config = dict(
    model='sound classifier',
    dataset='acted Russian speech (Dusha)',
    train_examples=26041,
    gain_aug_db=6,
    noise_aug=0.002,
    n_mels=64,
    hop_length=320,
    input='log_mel',
    spec_augment=False,
    win_length=400,
    targets=['emotion'],
    num_classes=4,
    arch='vit',
    norm='layernorm',
    norm_position='pre',
    activation='geglu',
    mlp_ratio=2.67,
    head_dim=48,
    fused_qkv=False,
    bias='all',
    qk_norm=False,
    parallel_block=False,
    inner_norm=False,
    moe='expert_choice',
    drop_path=0.15,
    num_experts=4,
    moe_every=2,
    expert_mlp_ratio=0.5,
    experts_per_token=2,
    shared_expert=False,
    patch_size=[8, 16],
    layers=12,
    width=192,
    positions='conv',
    pooling='mean',
    mixing='cutmix',
    loss='binary_cross_entropy',
    residual_init='scaled_by_depth',
    optimizer='cautious_adamw',
    lr=0.0015,
    beta1=0.9,
    beta2=0.99,
    eps=1e-10,
    steps=21000,
    batch_size=128,
    epochs=103.2,
    lr_schedule='wsd',
    decay_fraction=0.3,
    final_lr_fraction=0.01,
    warmup_steps=630,
    weight_decay=0.06,
)
Rows from block 4, named by matrix and row number. Rows with one number belong to one neuron. Each number is 500 + 50 x the weight over its row's rms, rounded and kept within 0 to 999. All counts start at 0. Numbers have three digits each. After the name is the row's rms in percent of the matrix's.
# gate: MLP gate (model.blocks.4.mlp.gate.weight, 512x192), inputs 144-191
# fc1: MLP up (model.blocks.4.mlp.fc1.weight, 512x192), inputs 144-191
# fc2: MLP down (model.blocks.4.mlp.fc2.weight, 192x512, transposed), outputs 144-191
gate.14 087:496541499588460437414583460443454495465452499521488535576559521499524506553487458524528477444547453472522486496659542554509500440559463497445441
fc1.14 088:551412523513530503508469477558561459574608496437647465497515477491539488500546477496498488539407531481461502432522487492526565512571423554454648
fc2.14 095:537536546612490477464514466544436508465495632379393490614594471525489519461468338511514493445479407478487471489516560498504462458494475438496484
gate.15 100:515488468500504509473461529539489550620492456530476575464493411533507512521545534580433519514499533460506496495476467461440455542469513461505529
fc1.15 121:453502458531477475490517419472387442497490587481506531514511552462478499540505450572560460391518454558402572476607544507523461506514458461410478
fc2.15 114:558585514430508481560451529616452559516455574436477479567489489560413473489443447532422492491520469505526540535448500562416473467446521456548488
gate.16 097:538523472522425497439373509532440511574501585410477529506573379473509496605483428558507555412401421431416549478520460486490500555502501418439570
fc1.16 087:479498410388457484449503528492514491398465484403526479469518540484539522557478461489551588490389531454499547479558475557500532472441519462551543
fc2.16 090:515433560617491437532559456494504504423527451470388463582497491555476507519483464463476436499570411575546430607468563494516463499455518555561501
gate.17 104:441467422513507541480472407492448548529519583453515586550530426513548492538404478535481439420381407572464477535567541549553492458555489398410570
fc1.17 077:508545625492548500517577549505539515545563511515554452618490526527501572470540532464392505498516514494512417477531596629510565435492485582487522
fc2.17 088:504553518436551519511556498527583514474452391602432551494476600494499524549503586517503516550573554552617492525458462507528414481499501476520423
gate.18 106:548542499519492485460509438568465502532510571453489563553531417531427542529563532587414469379494402516407538553554510491480438489528465433463498
fc1.18 076:590455508541532468584422556556463514463460393479512544470480460490450407405579455416559560612567537486444542434473486510420518543467491540521505
fc2.18 074:450474441484536541444474503486496396549489414463432434453458494482587505580448560492615477512517480474495505528469456490392501552527387516575470
gate.19 103:407491442510469498465530448490475532543493581442478546515517411530512544586501531538474468464440405488453524590502481534495476524488507433462514
fc1.19 082:510447602657488433550499489539539461521476485566524470531458434495576501407593518498523545479489504529433511587475536434559498609495483574537418
fc2.19 078:525501537415416499558521515465396534478448542495519536569438381544538527533488432513441517464462492500497503431578474528511589488535455424549525
gate.20 126:463500510534488433448511444642451492598504583490461544535541413477457514497510508635426513467469484513432549513610508544516460520517503432454479
fc1.20 077:565591492402493507572493508533426559438458505484453580475523544564483558511475456448497395467527451498571491467469464481483478453575501442515477
fc2.20 072:558602470392511530561477562490511492545552511468508449509527461544376568524553511559457454579557554475513498547483464461380454505484473456539494
gate.21 090:413443503612493559453466423442465409514544528535474534488547452439532505600532480536539530464500484488444506544563464532561470533494461476441530
fc1.21 119:471457507544496581539437495449535446472589523507533430504584561449535519543492423451552476533426424482496500439511524533601588448450588530480606
fc2.21 119:469577549440447461525616446533526509424517451503399514596527533579446582482456467540426449503541470576529491606445618557540433500454564471522505
gate.22 088:541472522484541521514459472497515473484464514554462495449446448427597483572427486518562563543537521457509496526534432413585373503516449487534445
fc1.22 114:443516475548483435496517531563462550576496520432497528584505496568447552396517502515406449422428469535441502464492593571439583542476592491478495
fc2.22 117:485577514454531561521470433543391587470489610499489544514360412470440528525506372494482535459572491503517532441557474491480502421542476532450544
gate.23 083:505517559483516535584562436562488465492567529452508499618435506512498554575447555478440473438510386519475461467547517582588514455450475557528545
fc1.23 122:568470458493536465475428470555486499536490490494515498406416470464454469485610527483554544518524489451493572502452443378490503556562476526506491
fc2.23 125:469584514526495514474545503493483537470479517462486549534624562537413479490485476499415365466443469528456512462585590634465519412425594473466537
gate.24 107:408539503552445435496577422501436477501496536506436552524534490568427506536499499572476420467522503521484530517610567574475457485516546475485465
fc1.24 095:530509413537562604476340506460480570535516473509609534477520449533574544512537487490472522508398462475449429542509457514474571454490457481429549
fc2.24 106:473452437442584542562494517459508468494542437628519486395424598355517487459560586482556599503558614516500516582491494441477494590529558521455508
gate.25 090:457565502481456375470561427603489546497478495480485521607553449526397480496485529578416427448440481613452470471590588583492499464517590476483509
fc1.25 098:594374511533420497456450539526514444551521541513519446456503462527494521455571486500539602539499454421500527529367432377493494598486433520522523
fc2.25 105:537426531556377450458498425516505451477528579545501449463611526487485576546455488568485429566501433509591483578562436481484497513577417513495514
gate.26 099:487515471497406486489547501605458539570510646469539563529495413511473481523454465562410489437419444486462525514495473510541502500522512482418544
fc1.26 108:507585560399389416541507532539400538466492582426512470622507510542483485556369425504342428466478455445549516453553517638507542446479514496547548
fc2.26 110:523555535464469492465570501550547502485461426440440468549604459538439553566476512557420410560455484526553502561428523560525447537446498489532429
gate.27 075:485477569530505505485565463598495480497482531507384491540552453512557466474460520571483542437532472563502496575503533491602405514463442394548423
fc1.27 078:497409569500551508510510464562605458562528464562480543500425486436521523507541505542567564571526529543458467561454498457592447539526544502561529
fc2.27 087:516380525481537529608485483461538456538549441470548464505408523485542501457534545461513607546481572547436533473449527507535592598497448485540531
gate.28 099:571439395562421416450504491476437487516527471416516478465671472518518478516566536512508456509360364495449641489491529467504537542513495508485562
fc1.28 078:457523347469555554427473493554443472547537500488461486400480535503422500498490446531468542461466563515529543547519541510500475489498544478389535
fc2.28 077:484479486582555541516559566497464566500606523442549485551450574505499462425457438481455461432540450433497423544466520492484514496554578610458585
gate.29 098:495420487515459434490538457572476509565509524502485519553443448493482469517536467555409530483494473486463495478514490504533493546502436501491509
fc1.29 072:496513464526545544404434479503470472495416460509456523409469468503465496551478503535565520484527598532439467457464521367447432636542517457519406
fc2.29 081:461532502416462520522482546539507451631481408612645471410451532534441396453551590512476570560431568444469460400513453526484540514532484563482472
gate.30 098:524487490520555500484422528483425535515513500586488534489463490483498434484540484517483545496549507468531419525464429466489519508583496490574469
fc1.30 106:472482500581490491488410579449482568485487464539527497500490506558502525456530512486509511495552502426543399502438485525404490504540604541577492
fc2.30 118:468590499528447431477514521592469631517449521436531547543486417599383433507493444553432472424472458492471481517455547573442432422493644492523468
gate.31 111:437513444511461447457496464561454515543449523503397538528553439465476530509511448610446481450495438529460536528563583557482435528498498407471443
fc1.31 092:557428575594499403526592424498473481490503497457529467577466477578504477469589530449552527491476389576449524510483508424533542520428480567540490
fc2.31 086:540458502474506517641434487507443518521529573424502386476489510585553471529460553509572476630493439532536468453470415554475538539531431426568544
gate.32 085:588476438571463471522471509536486548476527486481542525484605509530459558434592418480471565530345413443476553540438512531506566475507508513453597
fc1.32 095:488478359541521482436453479521478508521477538559537512447481526475553481467492525536499523441480509534475482555512468465495513436474512491420509
fc2.32 094:502425546455496569550481497501558436521527397568483452425475515401558567513548599504509611613548576492574542472458466462516500601467437511548487
gate.33 100:517539457562493490499530469495488550546490512467519566533447456567572528520467468513502525451434424476498428499450400399558472429538418492461523
fc1.33 114:513511548388460429478533468540463470507434533428453466539558515486388517522473499557446439508568491567452645488571610578449495539474494452515441
fc2.33 119:518541504449485579495480514464475461515476533561593466441573472461586541561548482477497511580481550442572557390557456508518552438461444496458452
gate.34 086:542398503551449466511475529595437483552587529425517503468471419543465477577529565519492546538445451471439570517569455510453531597484423530481615
fc1.34 099:440469512537549528430544469442513450479494576558558548491465433445517504540520557525492498434538547519440443520520539451462455478523495521439432
fc2.34 103:508590444473479569468435551454399610596554633468605572414486466534526326471473545545515488449508484440480478403530468508401519441539537441452556
gate.35 094:545513541526517481458527460522471450490515491523398519514504409453485518648490507533544493454551469526508529497494445451477380526508486497556445
fc1.35 115:541439544536482495464509499472571420499469480589416488444491501440492549561487447518601559485543559514487520547438423357530387546488505540572424
fc2.35 117:473523408489525481507474468461472572446517517489500582564494507547530512524434470535433511442536519535513389554532557532441521486593582440529530
gate.36 108:514479491535444414472462387551492492532482559452525519513517428468517493506550486543471491477406407553475546570480508499509519546537531495461521
fc1.36 092:476540460487489543420544522535527476572481526526467502383462469519461558547490524553495517507540524425509491439545426454426399497528466484447427
fc2.36 100:555463517517456501431399659506586552576559496482527556499555395580517421501522519495481535487454423377472515487426471415498469534503488502525542
gate.37 098:492474492590417452454509439495490479594479562457527557498516421483542487605521520543516458438446411490401529513540482499533489551503534483436483
fc1.37 097:590442518600429457488465501443605476539460533498568525507558443475588497539545603475571578492410377494453485474417488385575503513425562538471502
fc2.37 102:452506449550541585534464494423450500453551548428452472503470489448533575503496434389505520444490443483509516500549531544584558524482461473435513
gate.38 092:500526403447536499487469507503508518534507544581500577415488522537427544520478539563411472463564544458546450495531422499466433445525469420513529
fc1.38 097:451527498576506523431580501485448548575523471459429504548557445563554521501516476468533475432389450537452513537473556536509570479522511529449480
fc2.38 093:485540548410471535486478558541535446523502461532518462490500524459524421449494510512491562548457652453493568434575528560546486506464482470479478
gate.39 096:497569491521430411386587449504470492450423536490474517585553477439419471577452487509494423462538400504520564490601580537435527422580559530467429
fc1.39 095:443577432442528496505498465486443636441484469541511548598496528481469468499400464474369387508530481534565518521571620603456581385505474453438467
fc2.39 095:534431489476539510562505568440518502478469359599522465456447554384581434488575578432556600580526559509519633483515446479510599593506513580595506
gate.40 107:505500486522464458441468441594406461542484530445449508495510435500423466592521518585466484466489447492431597560574509523458460520535469463478464
fc1.40 087:456490496468454474458505445437425438430502479528485521494470549441416493598469511550603457447530516508438570535568512478518470513539565531536479
fc2.40 077:491511513545458402467495532487520554431435516557489554548504535588429455442542503471469498503477533517502585476557584484436546431453601503469473
gate.41 103:406447477560473515447509444515487416561472564497438519463530429485468512565504527648504518430510537517422535546541527510481380602470473421471455
fc1.41 089:539483490539575466443548493540489483548464444547540521334431455503490495516526599501560529505528525517496514615431445375416475603566497563550470
fc2.41 090:499530557484445512570515524452526483439506531500546471513448532517565496434568470496514504503546491501527527377522501527483568521500465569500511
gate.42 106:531486478528518436478504459557478479576497604485496533517513420464468557490503522553445515437493436521407544588493502465489456532499491454469474
fc1.42 075:416477497506585498499439489499475505464501505517479571545494401520493455504520474521504473561467618543502545410572529571504513482474484480523426
fc2.42 080:548478491426447411519486484453522482465450448510517479506423493467511550567500532521565526568564511566530575469450402420506533571573408563583551
gate.43 089:568515505541350488472417523513463529479503415419489487521643455565487408511526518529496453582414419434489527486475545514483520534492479452518572
fc1.43 117:493486475477607483460530423557512487570482574543507563510427441423514558573471510555432488507543513584488489473583467494478489511501474446444411
fc2.43 123:473436531536427548507476541594572387570564427540470381407480463434504577576588571500535565555509501433504481515468434476511477607473429560539503
gate.44 126:474459509564402449454530452583481435564487574507480555488499401498504497490528511624489568481461487543393550550522499455451432603486441445475469
fc1.44 087:478409493521411480523438526457644506485522524532577519448432544457513475450620548473560581579524467465515441518433506453453503551391567573510553
fc2.44 086:413514455508615594506487491438420506558555491539526535494443512503525531508533440448370473415530515491468495514591574548463502481421536463466480
gate.45 096:538475486500425385407593380522502439478444505525511494516561497559450528507565501596505495517511495578501508522570536437489470510484530488519456
fc1.45 141:430474455504568613553388560494508596585600526473555547468431468453533529472537492481454537486445514429479516522417509567537527506511474493419596
fc2.45 136:554508449605500565471451512508495576481538516442442450463560534567521429532519471477536497564438431509544471482501470526428535491543502475518501
gate.46 095:551492535623425422429595436528487452493451465482463473547573487508517520502581507520564501512490408530455501528495531434525451520490524482542456
fc1.46 108:382480480424543612483452525593474482566605521526459496429434482474441501546451532536453485427548543436488569487560459593427484519451469476471566
fc2.46 121:569454508592453478515490499535471568505480501386458459538577463631474463550501457536495467533414400515426479507498478542432522540541502487560539
gate.47 100:531481444555436496398467435558388456593471573513503547468578403509544478577481513601508527474409419528454504524524464457511449528522500420450492
fc1.47 089:442499444527482554456477546412463435502509463508520532480555497499593459544528585521613498520457550494467496542538503519545466488504583477492520
fc2.47 101:476350516584499467541511444485561439398516495488476462518469526441529549504530456436544478530515442540533478528525507489537540542524461545446544
gate.48 094:554502489454435474426481481563460536508545516448482515517497435556386461526567497566439483479531434479460519539535495511480450524543442465502551
fc1.48 089:490532618553579549665446521457533484472476493520467489530498488478594494444477417419524524489514464466535490503442551515577485466443513504545451
fc2.48 094:490604585392444556452509536503409433464558505511386478496524527444439566511510491604511434471582494470504578472626460543573453474484447404521555
gate.49 094:563475542554495472513597535551466544520523498411485492561489479546493457459490510479342510484430470512482517506451511492505547562467472498531574
fc1.49 129:377528414464502650484481464417488454555530521577551545408518495432481512549529471526532507488538524515485447546584517561479475477537542477371503
fc2.49 113:436484578603536518551494530442554422565455393532517420506470569535541571568508576485552459522481620507528535506546531492479537507470510564534403
gate.50 108:484503467506530498420506442609475501578500550512469515507508439442441530515535498578413485469467444508486566572555479523476491512518437451449486
fc1.50 082:546559490529492546499406526543472518497548586417546494410488404534480451521471488500567453466522458430494426417388387425435459516555500466487515
fc2.50 086:459536499379476528536516517579489428614567449581516388368430580508346496471534569537511469536534548438483474522532496511458463530499478526558494