From a checkpoint of a small sound classifier.
Model: log mel input, activation geglu, patch size [8, 16], width 192.
Training: 21000 steps, batches of 128, held-out accuracy 63%.
Rows from block 8 of a small sound classifier, named by matrix and row number. Rows with one number belong to one neuron. Each number is 500 + 25 x the weight over its row's rms, rounded and kept within 0 to 999. All counts start at 0. Numbers have three digits each. After the name is the row's rms in percent of the matrix's.
After each neuron's rows are labels from the 100 clips, of 14976, where the neuron reaches its largest size: "band" is the frequency band that holds the peak. Only what is clearly more common there than usual is listed. The data: acted Russian speech (Dusha).
# gate: MLP gate (model.blocks.8.mlp.gate.weight, 512x192), inputs 64-127
# fc1: MLP up (model.blocks.8.mlp.fc1.weight, 512x192), inputs 64-127
# fc2: MLP down (model.blocks.8.mlp.fc2.weight, 192x512, transposed), outputs 64-127

gate.326 106:506478500483506504458523454470468444522494524489503474518503483472431522483499521474520501538524485524536456471557497474519515490517499499471474477523495504498503508508464521504505538481514492
fc1.326 105:508480484455518479487495471446488479530519507491451486515504482537515514485507520485535531537466526488491491507479546512480518487509539470506522531513497528484476446502493555491463524505487481
fc2.326 094:466527510485467483521525474496517477529490531492446461529456485532536482469523452456477530471526493502499492546470549480490484495515524509494459506486507496509445489517498502501505521497490523
band: 1000 to 2000 Hz; 500 to 1000 Hz

gate.164 095:503511517478468464509502465482480453521482543506510484514473476454500505492527501471514448485485469482502470497547495534474466534498514491440490496507493503523512525506480519510521543505533526
fc1.164 105:488501476513496487485513536504515525536534497497455514494521505525487520544483446500484517487507537513505521492480513462513512466504515527513493497502480479493492465504489535514498452479501512
fc2.164 097:475504530498562490503493485437505492525513513506486487474502486467469525488480571492513496489536488485526464472539483522495526476499508499447460526497489503497514498494469491511475511473506429
band: 500 to 1000 Hz; 250 to 500 Hz

gate.398 098:532498516476472517502530476551552504496496533499523479451476528506442513469462475507471520478563503547483473505499489486516465541497470496501443484511527502546552486526513481515522522501466522
fc1.398 104:515500525479456537532509513519553506509500536491515518449453512499449536476482451489485529467549493483456474515502497497533452539481476476502461483497544513525539492533511485517510514496464532
fc2.398 104:498498465510445482489519502511470529502464495520495502468497485495495520574484502526494480474502496516505543509494507514465427581514529498437473507499506523516539514515517546517475477480504526
band: 2000 to 4000 Hz

gate.507 103:520498490507518460477508469516546508515472476564483487493528501458514507505477528515521444523472516553514477473498500495465531477502528489450539502504500500492561515495506498479518492478506482
fc1.507 125:504479479513521468493469467472526495502500479544469483498533528468506520517490520498539452521465531520475471463504522514476524466480538488467528522474491487486557510486524496496515485503538484
fc2.507 115:537529514504511482542482514480477501472517477469523500486509495506535519489499543499507491512461491496508549495480480492502503515498508512535533503498531540452490485486493528459504485509485486
band: 500 to 1000 Hz

gate.359 104:524496495455516489502548478492500457541528497502485521504522490458488549480476495482510513492511463487520443489526505493516523475556514459441475499518507479540551538513493502533508502466485500
fc1.359 088:507505508521487510453471531510500515497482522542487489494459486561506474491476504514482496510472509514530502544444480476481482522495500536538530481508509495481492441515494479419507536516498508
fc2.359 093:500496548505480493519486495473481487487556486489500544526554481493517550458498512510518483481434520473518473478534542518488481527493494503474507532486492475473521489493466498518465457498545506
band: 500 to 1000 Hz

gate.42 098:491514519481535499534538513513479519531500463489475503480528453477500526548513542498519501444491466507503486491507536496465554489519563513479454506486481517513502544480513525543462506472526464
fc1.42 096:500498465520482471486467494498533472491500537540518481539472542502487454453501478479488501571502533507505500506501472489533475499478472499522551452521498484485496464524481470460534499526479519
fc2.42 102:480500506508479566487523492521467481508492466486524476495531474508463481493520488465492526460524465505512508487524510488527480525499508505538456516451517500482474547464485458541496519446488510
band: 250 to 500 Hz

gate.218 107:508527527482521477528551480525519451527499503475525482530491500487489480464485486480490501484544470497517461523513493512510529478520523507474479490509482501522488521518474486513546520506493487
fc1.218 105:487499505482525501513505488507521470519509460496494469550511528523482468476510486480530531498535495496488457551511505520469532479474545513511488520476486478529469509508523458493553506519508491
fc2.218 106:518562477480483488478504536507512542518549521516461506462506499477475495520491458501471500491498479516517523502472480453515508467520524556536496490476486505493480483460529501494526513506494540
band: 500 to 1000 Hz

gate.83 094:502487480515515478500527455491547476508478513546509500466526492439484520487480494516528455523480518520534486457519504514511533465498508492456504511517492496494557476502462501504512512475485498
fc1.83 092:507464506497509505496495461484506468494514508549501484489525480445482500503469501493532468529463500509499482448520523488523497498503517462471509540501489500488542507494476497510477530502521495
fc2.83 106:529544526521519466568499524475457504487519474462508532507511486505509557467496525506510463484468520517529518511508480517463521496485502534486520490514499516443521466525493546465501462515501482
band: 500 to 1000 Hz; 1000 to 2000 Hz

gate.71 097:499501470513435498503505490516500519476510530479527460473494531529478495510484421537484424456531507563498525469504510496525456519496468529496451504494508495574568500481497501526522487517532565
fc1.71 101:504491484484520479477522463488505484533525452536464481575539489466544477486528510451488545517477517484541458515518511506457529471503549504478541501511472486495467509515485505507524484475510486
fc2.71 099:519506530514568524478471533502523500481520546491520493479485508524473499459477537507511506513508493493517495486479475448530549449481463517544470542484526490472498500473496440489471514494490439
band: 2000 to 4000 Hz

gate.493 111:484431494455519523497507458461496481482470462521517455529480536518504484502526501485507512516512548494486497503529517570486507472492530509511448497490526509574468517484499507481531478521542478
fc1.493 133:514550516540489479497518540544497539528525524473478536471531468494479518515462488509485492480491443509523498511470472450517503514519481488491549493509466498431531471511489483509474526476446518
fc2.493 114:495517506459465528510490469504493511496502510491497477480495516494538519427541482513504493519462485481509483521484553486530471517472520497507513528457542543515513520482473446480520508558482536
band: 1000 to 2000 Hz; 500 to 1000 Hz

gate.116 092:523477544476519507503566489533518450528532515507508531495529479476485526472497501462487517499477513495530491455524471509535533481507499510459512478542527491521511530503452495448524485508471497
fc1.116 091:532527474491472507470539491511501568475515489473485485469501492546516505476482518555479453505496493531535509548432502499462454548505495482515479497487534492501507446506534493457484484487480516
fc2.116 090:483507457506538499512484530548492541461483493472529463471487491507491486552518499538481526500495500515483534500497509502496525471423472485531486495497515519493506506493519494497462467494468473
band: 0 to 250 Hz

gate.404 097:545461537499492536506519459500463498473501472494518446482534513465443561477475492491508465516506515563510466461519463529464494509510476539469453497501488499506510480487462484492534471553519514
fc1.404 085:494495466478468541507483443504481493502508477474514485463521522492461559475488493513500487509501511520475489457525516511506465530527482503511479508460482502500496475472508506553533517526542526
fc2.404 092:520477547516511507502467498484465467486507508469519496540502515528494455487485475473503519485510518455521475519511487516484537463473472493471519527493486498496483522517478485489514536486473499
band: 2000 to 4000 Hz

gate.348 100:490480484513447527517505507494511503476511532474529477469487542526472491511494441544495421485540532542491487504487501507541454512501461507507449494509542490559563511507443483497548457490481565
fc1.348 129:493483505534491528517475552496521506472484526469535529444466529533458506524463490543521467500530491497471515516477475486558480509486442471531477498496540523514534514504484481478512482493467521
fc2.348 099:478493500481408489493534462498475497523487462511471485503514490486506507538497456489486479481507486519510496496513518510486420582514543500468501461479479506510514497515487522516532512526517584
band: 2000 to 4000 Hz

gate.117 106:496506501492492500537503483489479436522488514468487512515485511451485510444526488449515501517521496555504471470553528472504517469500495503448490504529470476467501498574483536511544516487482520
fc1.117 099:521508486515462476507491477492550501452494525497543508503495524497533485489507510534500477497496555490478518516502485551429474531488441519502512492541490481515505493528506506489539484501484525
fc2.117 103:492502530542454537477488522533492530468529496514476527522529496533512521523481506502489536457459509475493473510467544497498444553475513505512499498441531467445502495488528471519508461510535526
band: 500 to 1000 Hz

gate.230 116:514525508476538526478523503534502512486501490512528476474523478475459482449452545527468520532495495545537481515494463476488509524497515536499495488515533504487512504503517463465479503522485465
fc1.230 127:496541508508523515490481505540472535467508475520534518512502467511483467469453529521457543492486486516493474556465469489461502524463492507526501514468513509485506513477542456506470515507494481
fc2.230 124:515454494498521520489535463545515459542479527517487451518461508506468465499512524459507499514500494499498544478488468496520518475511495512529516474510484463511490520502487461492568520500523494
band: 0 to 250 Hz

gate.497 089:505505474526518489496499507513494521472527490509516506489519508494540494504468507546495458525466517541534513486482504480521512477531465482517519511515499506478524522507462492481494448472493506
fc1.497 091:534520550488501498504492516500517493496517483490516516489503523495439531461436502495501524515543493491488453494528450486503510494471498497504471500487485513486504493485547480497537524494496488
fc2.497 100:492505516487503496490539496497508522515497522478505492474530492510458532553448507482458484477526500499493504474515478516489508486532528508462459447508477501490543473459509490465517509526525490
band: 0 to 250 Hz

gate.207 097:497507494489464464539508456487524457497475543485538479506483514460497497489540493492511423510519488524489468482541505510477480531493476495491464501509487481532524517522488518519532523528490528
fc1.207 117:526495509508519522476528554531485549498543486497486542496501481521506501500452492525477539470496497482540494524457471486516514480522497500483529491528521504502501512504475483464490470465480491
fc2.207 104:492495510471546520477510481487510494511492492524475457461484514487456486454488539485507503536575495528527468510502493494511539468520509516504458516500509505520511516484485484461479497516481454
band: 500 to 1000 Hz

gate.328 090:521451502465510512479499482477496470487453471492546469542474530527480473496515502486511511524540533512491492527521492558481512473509497496504449493520524492563454533508514509481550480515529489
fc1.328 103:504461504460508497500472482447477445508487493476512477548473507505487464497528498482530529513538518478463491503540520561488510481494502470511471529527492506529451510508524539512519499511529491
fc2.328 102:508498470516549461475521510502504493502510513521505511521510493518462473562449509494488522469531528515497540480495464517481544472515487519497478460539455477483492472510536523519490494432512458
band: 1000 to 2000 Hz

gate.44 082:501490535471532525506511490491452499542486476489478480480528497466506500482507488481540471538494461536538476471506527460563541452489540491478510511490501522483485527505475483499482510472489498
fc1.44 094:502514516493492458531500499496508477524521509512487528556517490449489488465516507451516521496511448485486410528514525506447516496530497455443506523494493505513501561551533485533511530476484502
fc2.44 085:516503512489601495539498477485495485488483476479513533494498471522520525522478562509474481486488529505481540494537460500469577438494514528490503471525503511511526469489511547495486518523532419
band: 500 to 1000 Hz

gate.191 096:491511524448492439534513460490499458532483515499491475517509480475518479477511517480513471520523478480506465497538501517470522486493532481409510494516463525495482527517504532500522534491480513
fc1.191 101:495486461517522534469508522521483526474512478499525507496497519508502494547481531528477525467517487542510521508477486497536502503548466500532478491515546476559506525478499488511467471494504468
fc2.191 089:466473528496511491494478495501481479528489563448500498481469475531467487478494483476477537501531455478506496480507512490529513474501482458491482520510478532503475490508484477511479536506491487
band: 500 to 1000 Hz

gate.205 096:532516512494485481489524508508466512481487518472509516507485541535523510524467510519523452490489497531490487524484460495457502508505458506477495496525500499495546487524495528445517477480498509
fc1.205 095:457499509540550502486487511526496529489458457533495476493501468472454455492508532521469504515506493509522543494516481485513519495492523533517517487468467500475473501477520471499463522538529471
fc2.205 094:493461501475464512479454470440471452533486530475469478511498549547491511477513452496552489488500545502504523505496508486522499476499502538535446522480520526534464489506489518474562510504509559
band: 250 to 500 Hz; 0 to 250 Hz

gate.311 097:474463503476499567475511488554488516509476508512478471449480518525502506466509479478456524478545459519517498509462504464571460517509524500509473492494525509529515522502472452469499515517473497
fc1.311 107:491495495452539525491512484542513501534485516510462477478473496514499495458525506470466560517525477504499493524449530468544505482492539482524499496490519512510508480530515468475490520510446453
fc2.311 096:520492510488498508513499514458493492488520514499534508517477478458483500546484523488486511512503495483492481504514482481520476537489471481509538455546491455557551536511486510527444495475496473
band: 4000 to 8000 Hz

gate.478 101:495525498456491449499514499501496481526522526472507536517485556509508485466484443505499514551496474497491472519480515498502526461530461456500518493516482479502495497516518494523546501496452534
fc1.478 100:476488506461526480521491507480480457516513535471482516524467535516497517484521472469504541525508471475482492504489527485536544444516480452516521483495484488504487482524514520554524512483477506
fc2.478 101:459505454501547469491496486481484486554490504511485480540517493513482468490536494495503487514500539546515534482529504491492525478482534530530469532504454495489458498508512527486519492519538492
band: 1000 to 2000 Hz; 500 to 1000 Hz

gate.179 117:489435511501485494531479463467493437502462511493514456529469533486492487501538452472522462499547506518484476484536516548506495472471494494474456489500490508559486531535485480489554510507507531
fc1.179 112:519530507513443489530481516486498484474503577472527531467482506499482518488492492525501431479490519508491524479510484503489455542497444505490480495516490510470537488535465519491515499482483545
fc2.179 108:471482487503405544467484496518479501506493501513494495488522514515533500501526463498501516501461504488488524511462535502525426555491513493553530505449509498494495499467487475483525495542499578
band: 500 to 1000 Hz

gate.60 085:497517504502486448508503463501527461488451520503541482498480522467495495483531512493499424513518495543486485484512504506495489524503482502478473500512500487513551524510506501498520524520488507
fc1.60 084:477504517502494476496471459485520473499417495498521463517502507513525466503525525494509475537506497493468537504509523499495484522472509498525495506475482492493492512466548482508496566538508489
fc2.60 085:503518471517438466527488507495484482478510501511530538537534477489522490564518446494498492462456497470471525466522518491495450541491501489473543470524475476477499500497525525539514526506524567
band: 250 to 500 Hz; 500 to 1000 Hz

gate.276 092:558515520465511505432514471517531492496522493534518488501504507490483508463451518505502515541475514525511456523487472484508505498478505517520514499524534481515494502482485490436520479487487488
fc1.276 067:495505490512474486471488486485490506531531537496504496473506435474470487492504515522493468484479515514548528456502492493488462542480487553490496520533430540452475468511499519503487515492509501
fc2.276 079:479452467509492517519519483474464488474468524481518462527482502565492470535499502508510466477523535527512525489533477490477499501476469530471458489529502476559497507515481490494519483454540506
band: 500 to 1000 Hz

gate.162 097:528510542470491483499524458494500472493520537505496494512496506487474541500476494470487534475505528493490471477527525497493493508518465510503441498506508461527528476503491522546514504441548495
fc1.162 102:450478473520495476517493544497527485541485511526475496481482518482435498513538530517544491530558520492506541502534485549490496514492517488479481496516479503497485457532495544460525498545496515
fc2.162 095:504494477508509481514489530490482520509510495506482490498490524494475496563495472504464486496532533501528493501526501503520531456497500529474502468506477503501526508484489508496511451479550514
band: 2000 to 4000 Hz

gate.269 111:510464499514478515501515456518533507458486499509522460481487562509515500513498455514474480490521528555480500479501523528518471504487497511501424486488538503577549520492473479529551459495527523
fc1.269 116:511535504521482511513478535512505520487499531466534542438474509499472504500465515529509482475514456492490522513486461472527472554504419482506497515509525523482547504516509495494492526491451518
fc2.269 109:478482485477420496487539455519471511504454490530491480492476519516499514505506480491471501497506487508501508527482526511505443542516519517462485481472498528553521522479489511474531495563515565
band: 2000 to 4000 Hz

gate.422 101:524514504488534515538514509508542473479491526492521520454475502456481544463512534502497506495545492534483484481546498510515498511510470498450444480556532490540549492561479526531489506478463457
fc1.422 085:482536493475492446451524491496499518515532490522474462532549493477487475529485498508486495507475508470524494516504530472482498503494550534517534514488491484480461530440511468501502479492546503
fc2.422 089:543481518511464518475466483466504494491503508499508475526489549520497516467493467479502488484514484492491440512488517506509485503474474466527473530428515506544536548490466443536523510486485532
band: 500 to 1000 Hz

gate.56 113:493478463508459488487497469492520500480496519494522448504488548516503487548489434486499480478536518529484514507491498540532476501498477484504460496490507498592560526482489488507551481489508552
fc1.56 115:495496509496514476494511482507507513528527461514468483563537493515541499487516478472488522521478514487512460511492530508475540419479558498495529504490459470496452488499498490511500472517523500
fc2.56 115:485518517496576519481459530455492506507519535463488508502510477521487498478496542520523518481513502459507496497497501502517560447505487495521478529494506521473472479507508489506450518461478430
band: 2000 to 4000 Hz

gate.106 090:526508539467474472496557498534510498514512514523497498523485483484489517490499505492468508494520496499561472508523495491488471525529527513448468464551501487521490520518473528503525509477509505
fc1.106 087:515515530490493471490528502490486489521502528482489516482502481463444523515481508502512493479508499520541508450511509474506486514537486512437484457560468501443508508541500537516492511460503502
fc2.106 088:481555525483524518499475511514487505473496476522509501482486504520452501454474527495483520502540505493485483530471492503473504513488497503526456563476521514506508479503536443487488503493490463
band: 0 to 250 Hz

gate.79 090:493470497504520493469524482517480462527497479535496479511496496468451485498513524471529500512543470560520485448531503504541505495519516484493475489504512485516481521472489494521512510510526489
fc1.79 093:502508489511464512493501517512505539459450522493540509450475560534528522506476445536479479488483510500504497543468476492507483503506458504493468487506516504530575521519480478462531484494452534
fc2.79 092:498447486541477522507492511524482494485504454537484490507540492516486510515523521497539495474491488529489496476529491528495475533511542507494489520451475498533501499466463513518510490505548517
band: 500 to 1000 Hz

gate.17 099:499449497471513477504531493479467455514480474503503491520465498478512505506516507480518506535505474521515508487528497537514507483524499456449493486529512512557484556508469549512512491512522488
fc1.17 102:480498510470519466499491457473473473515497485478477489525526462499542495508518552494519496522499475549483529467537542515481509496494510489487483500506475503517458512495548544536471514509546466
fc2.17 111:468500471525521519459504480519514483495489530499528511495484484534481485517474487501468501449527514504489523489499475477505508491512446524516456482526491475490498500510504473522493509470518479
band: 500 to 1000 Hz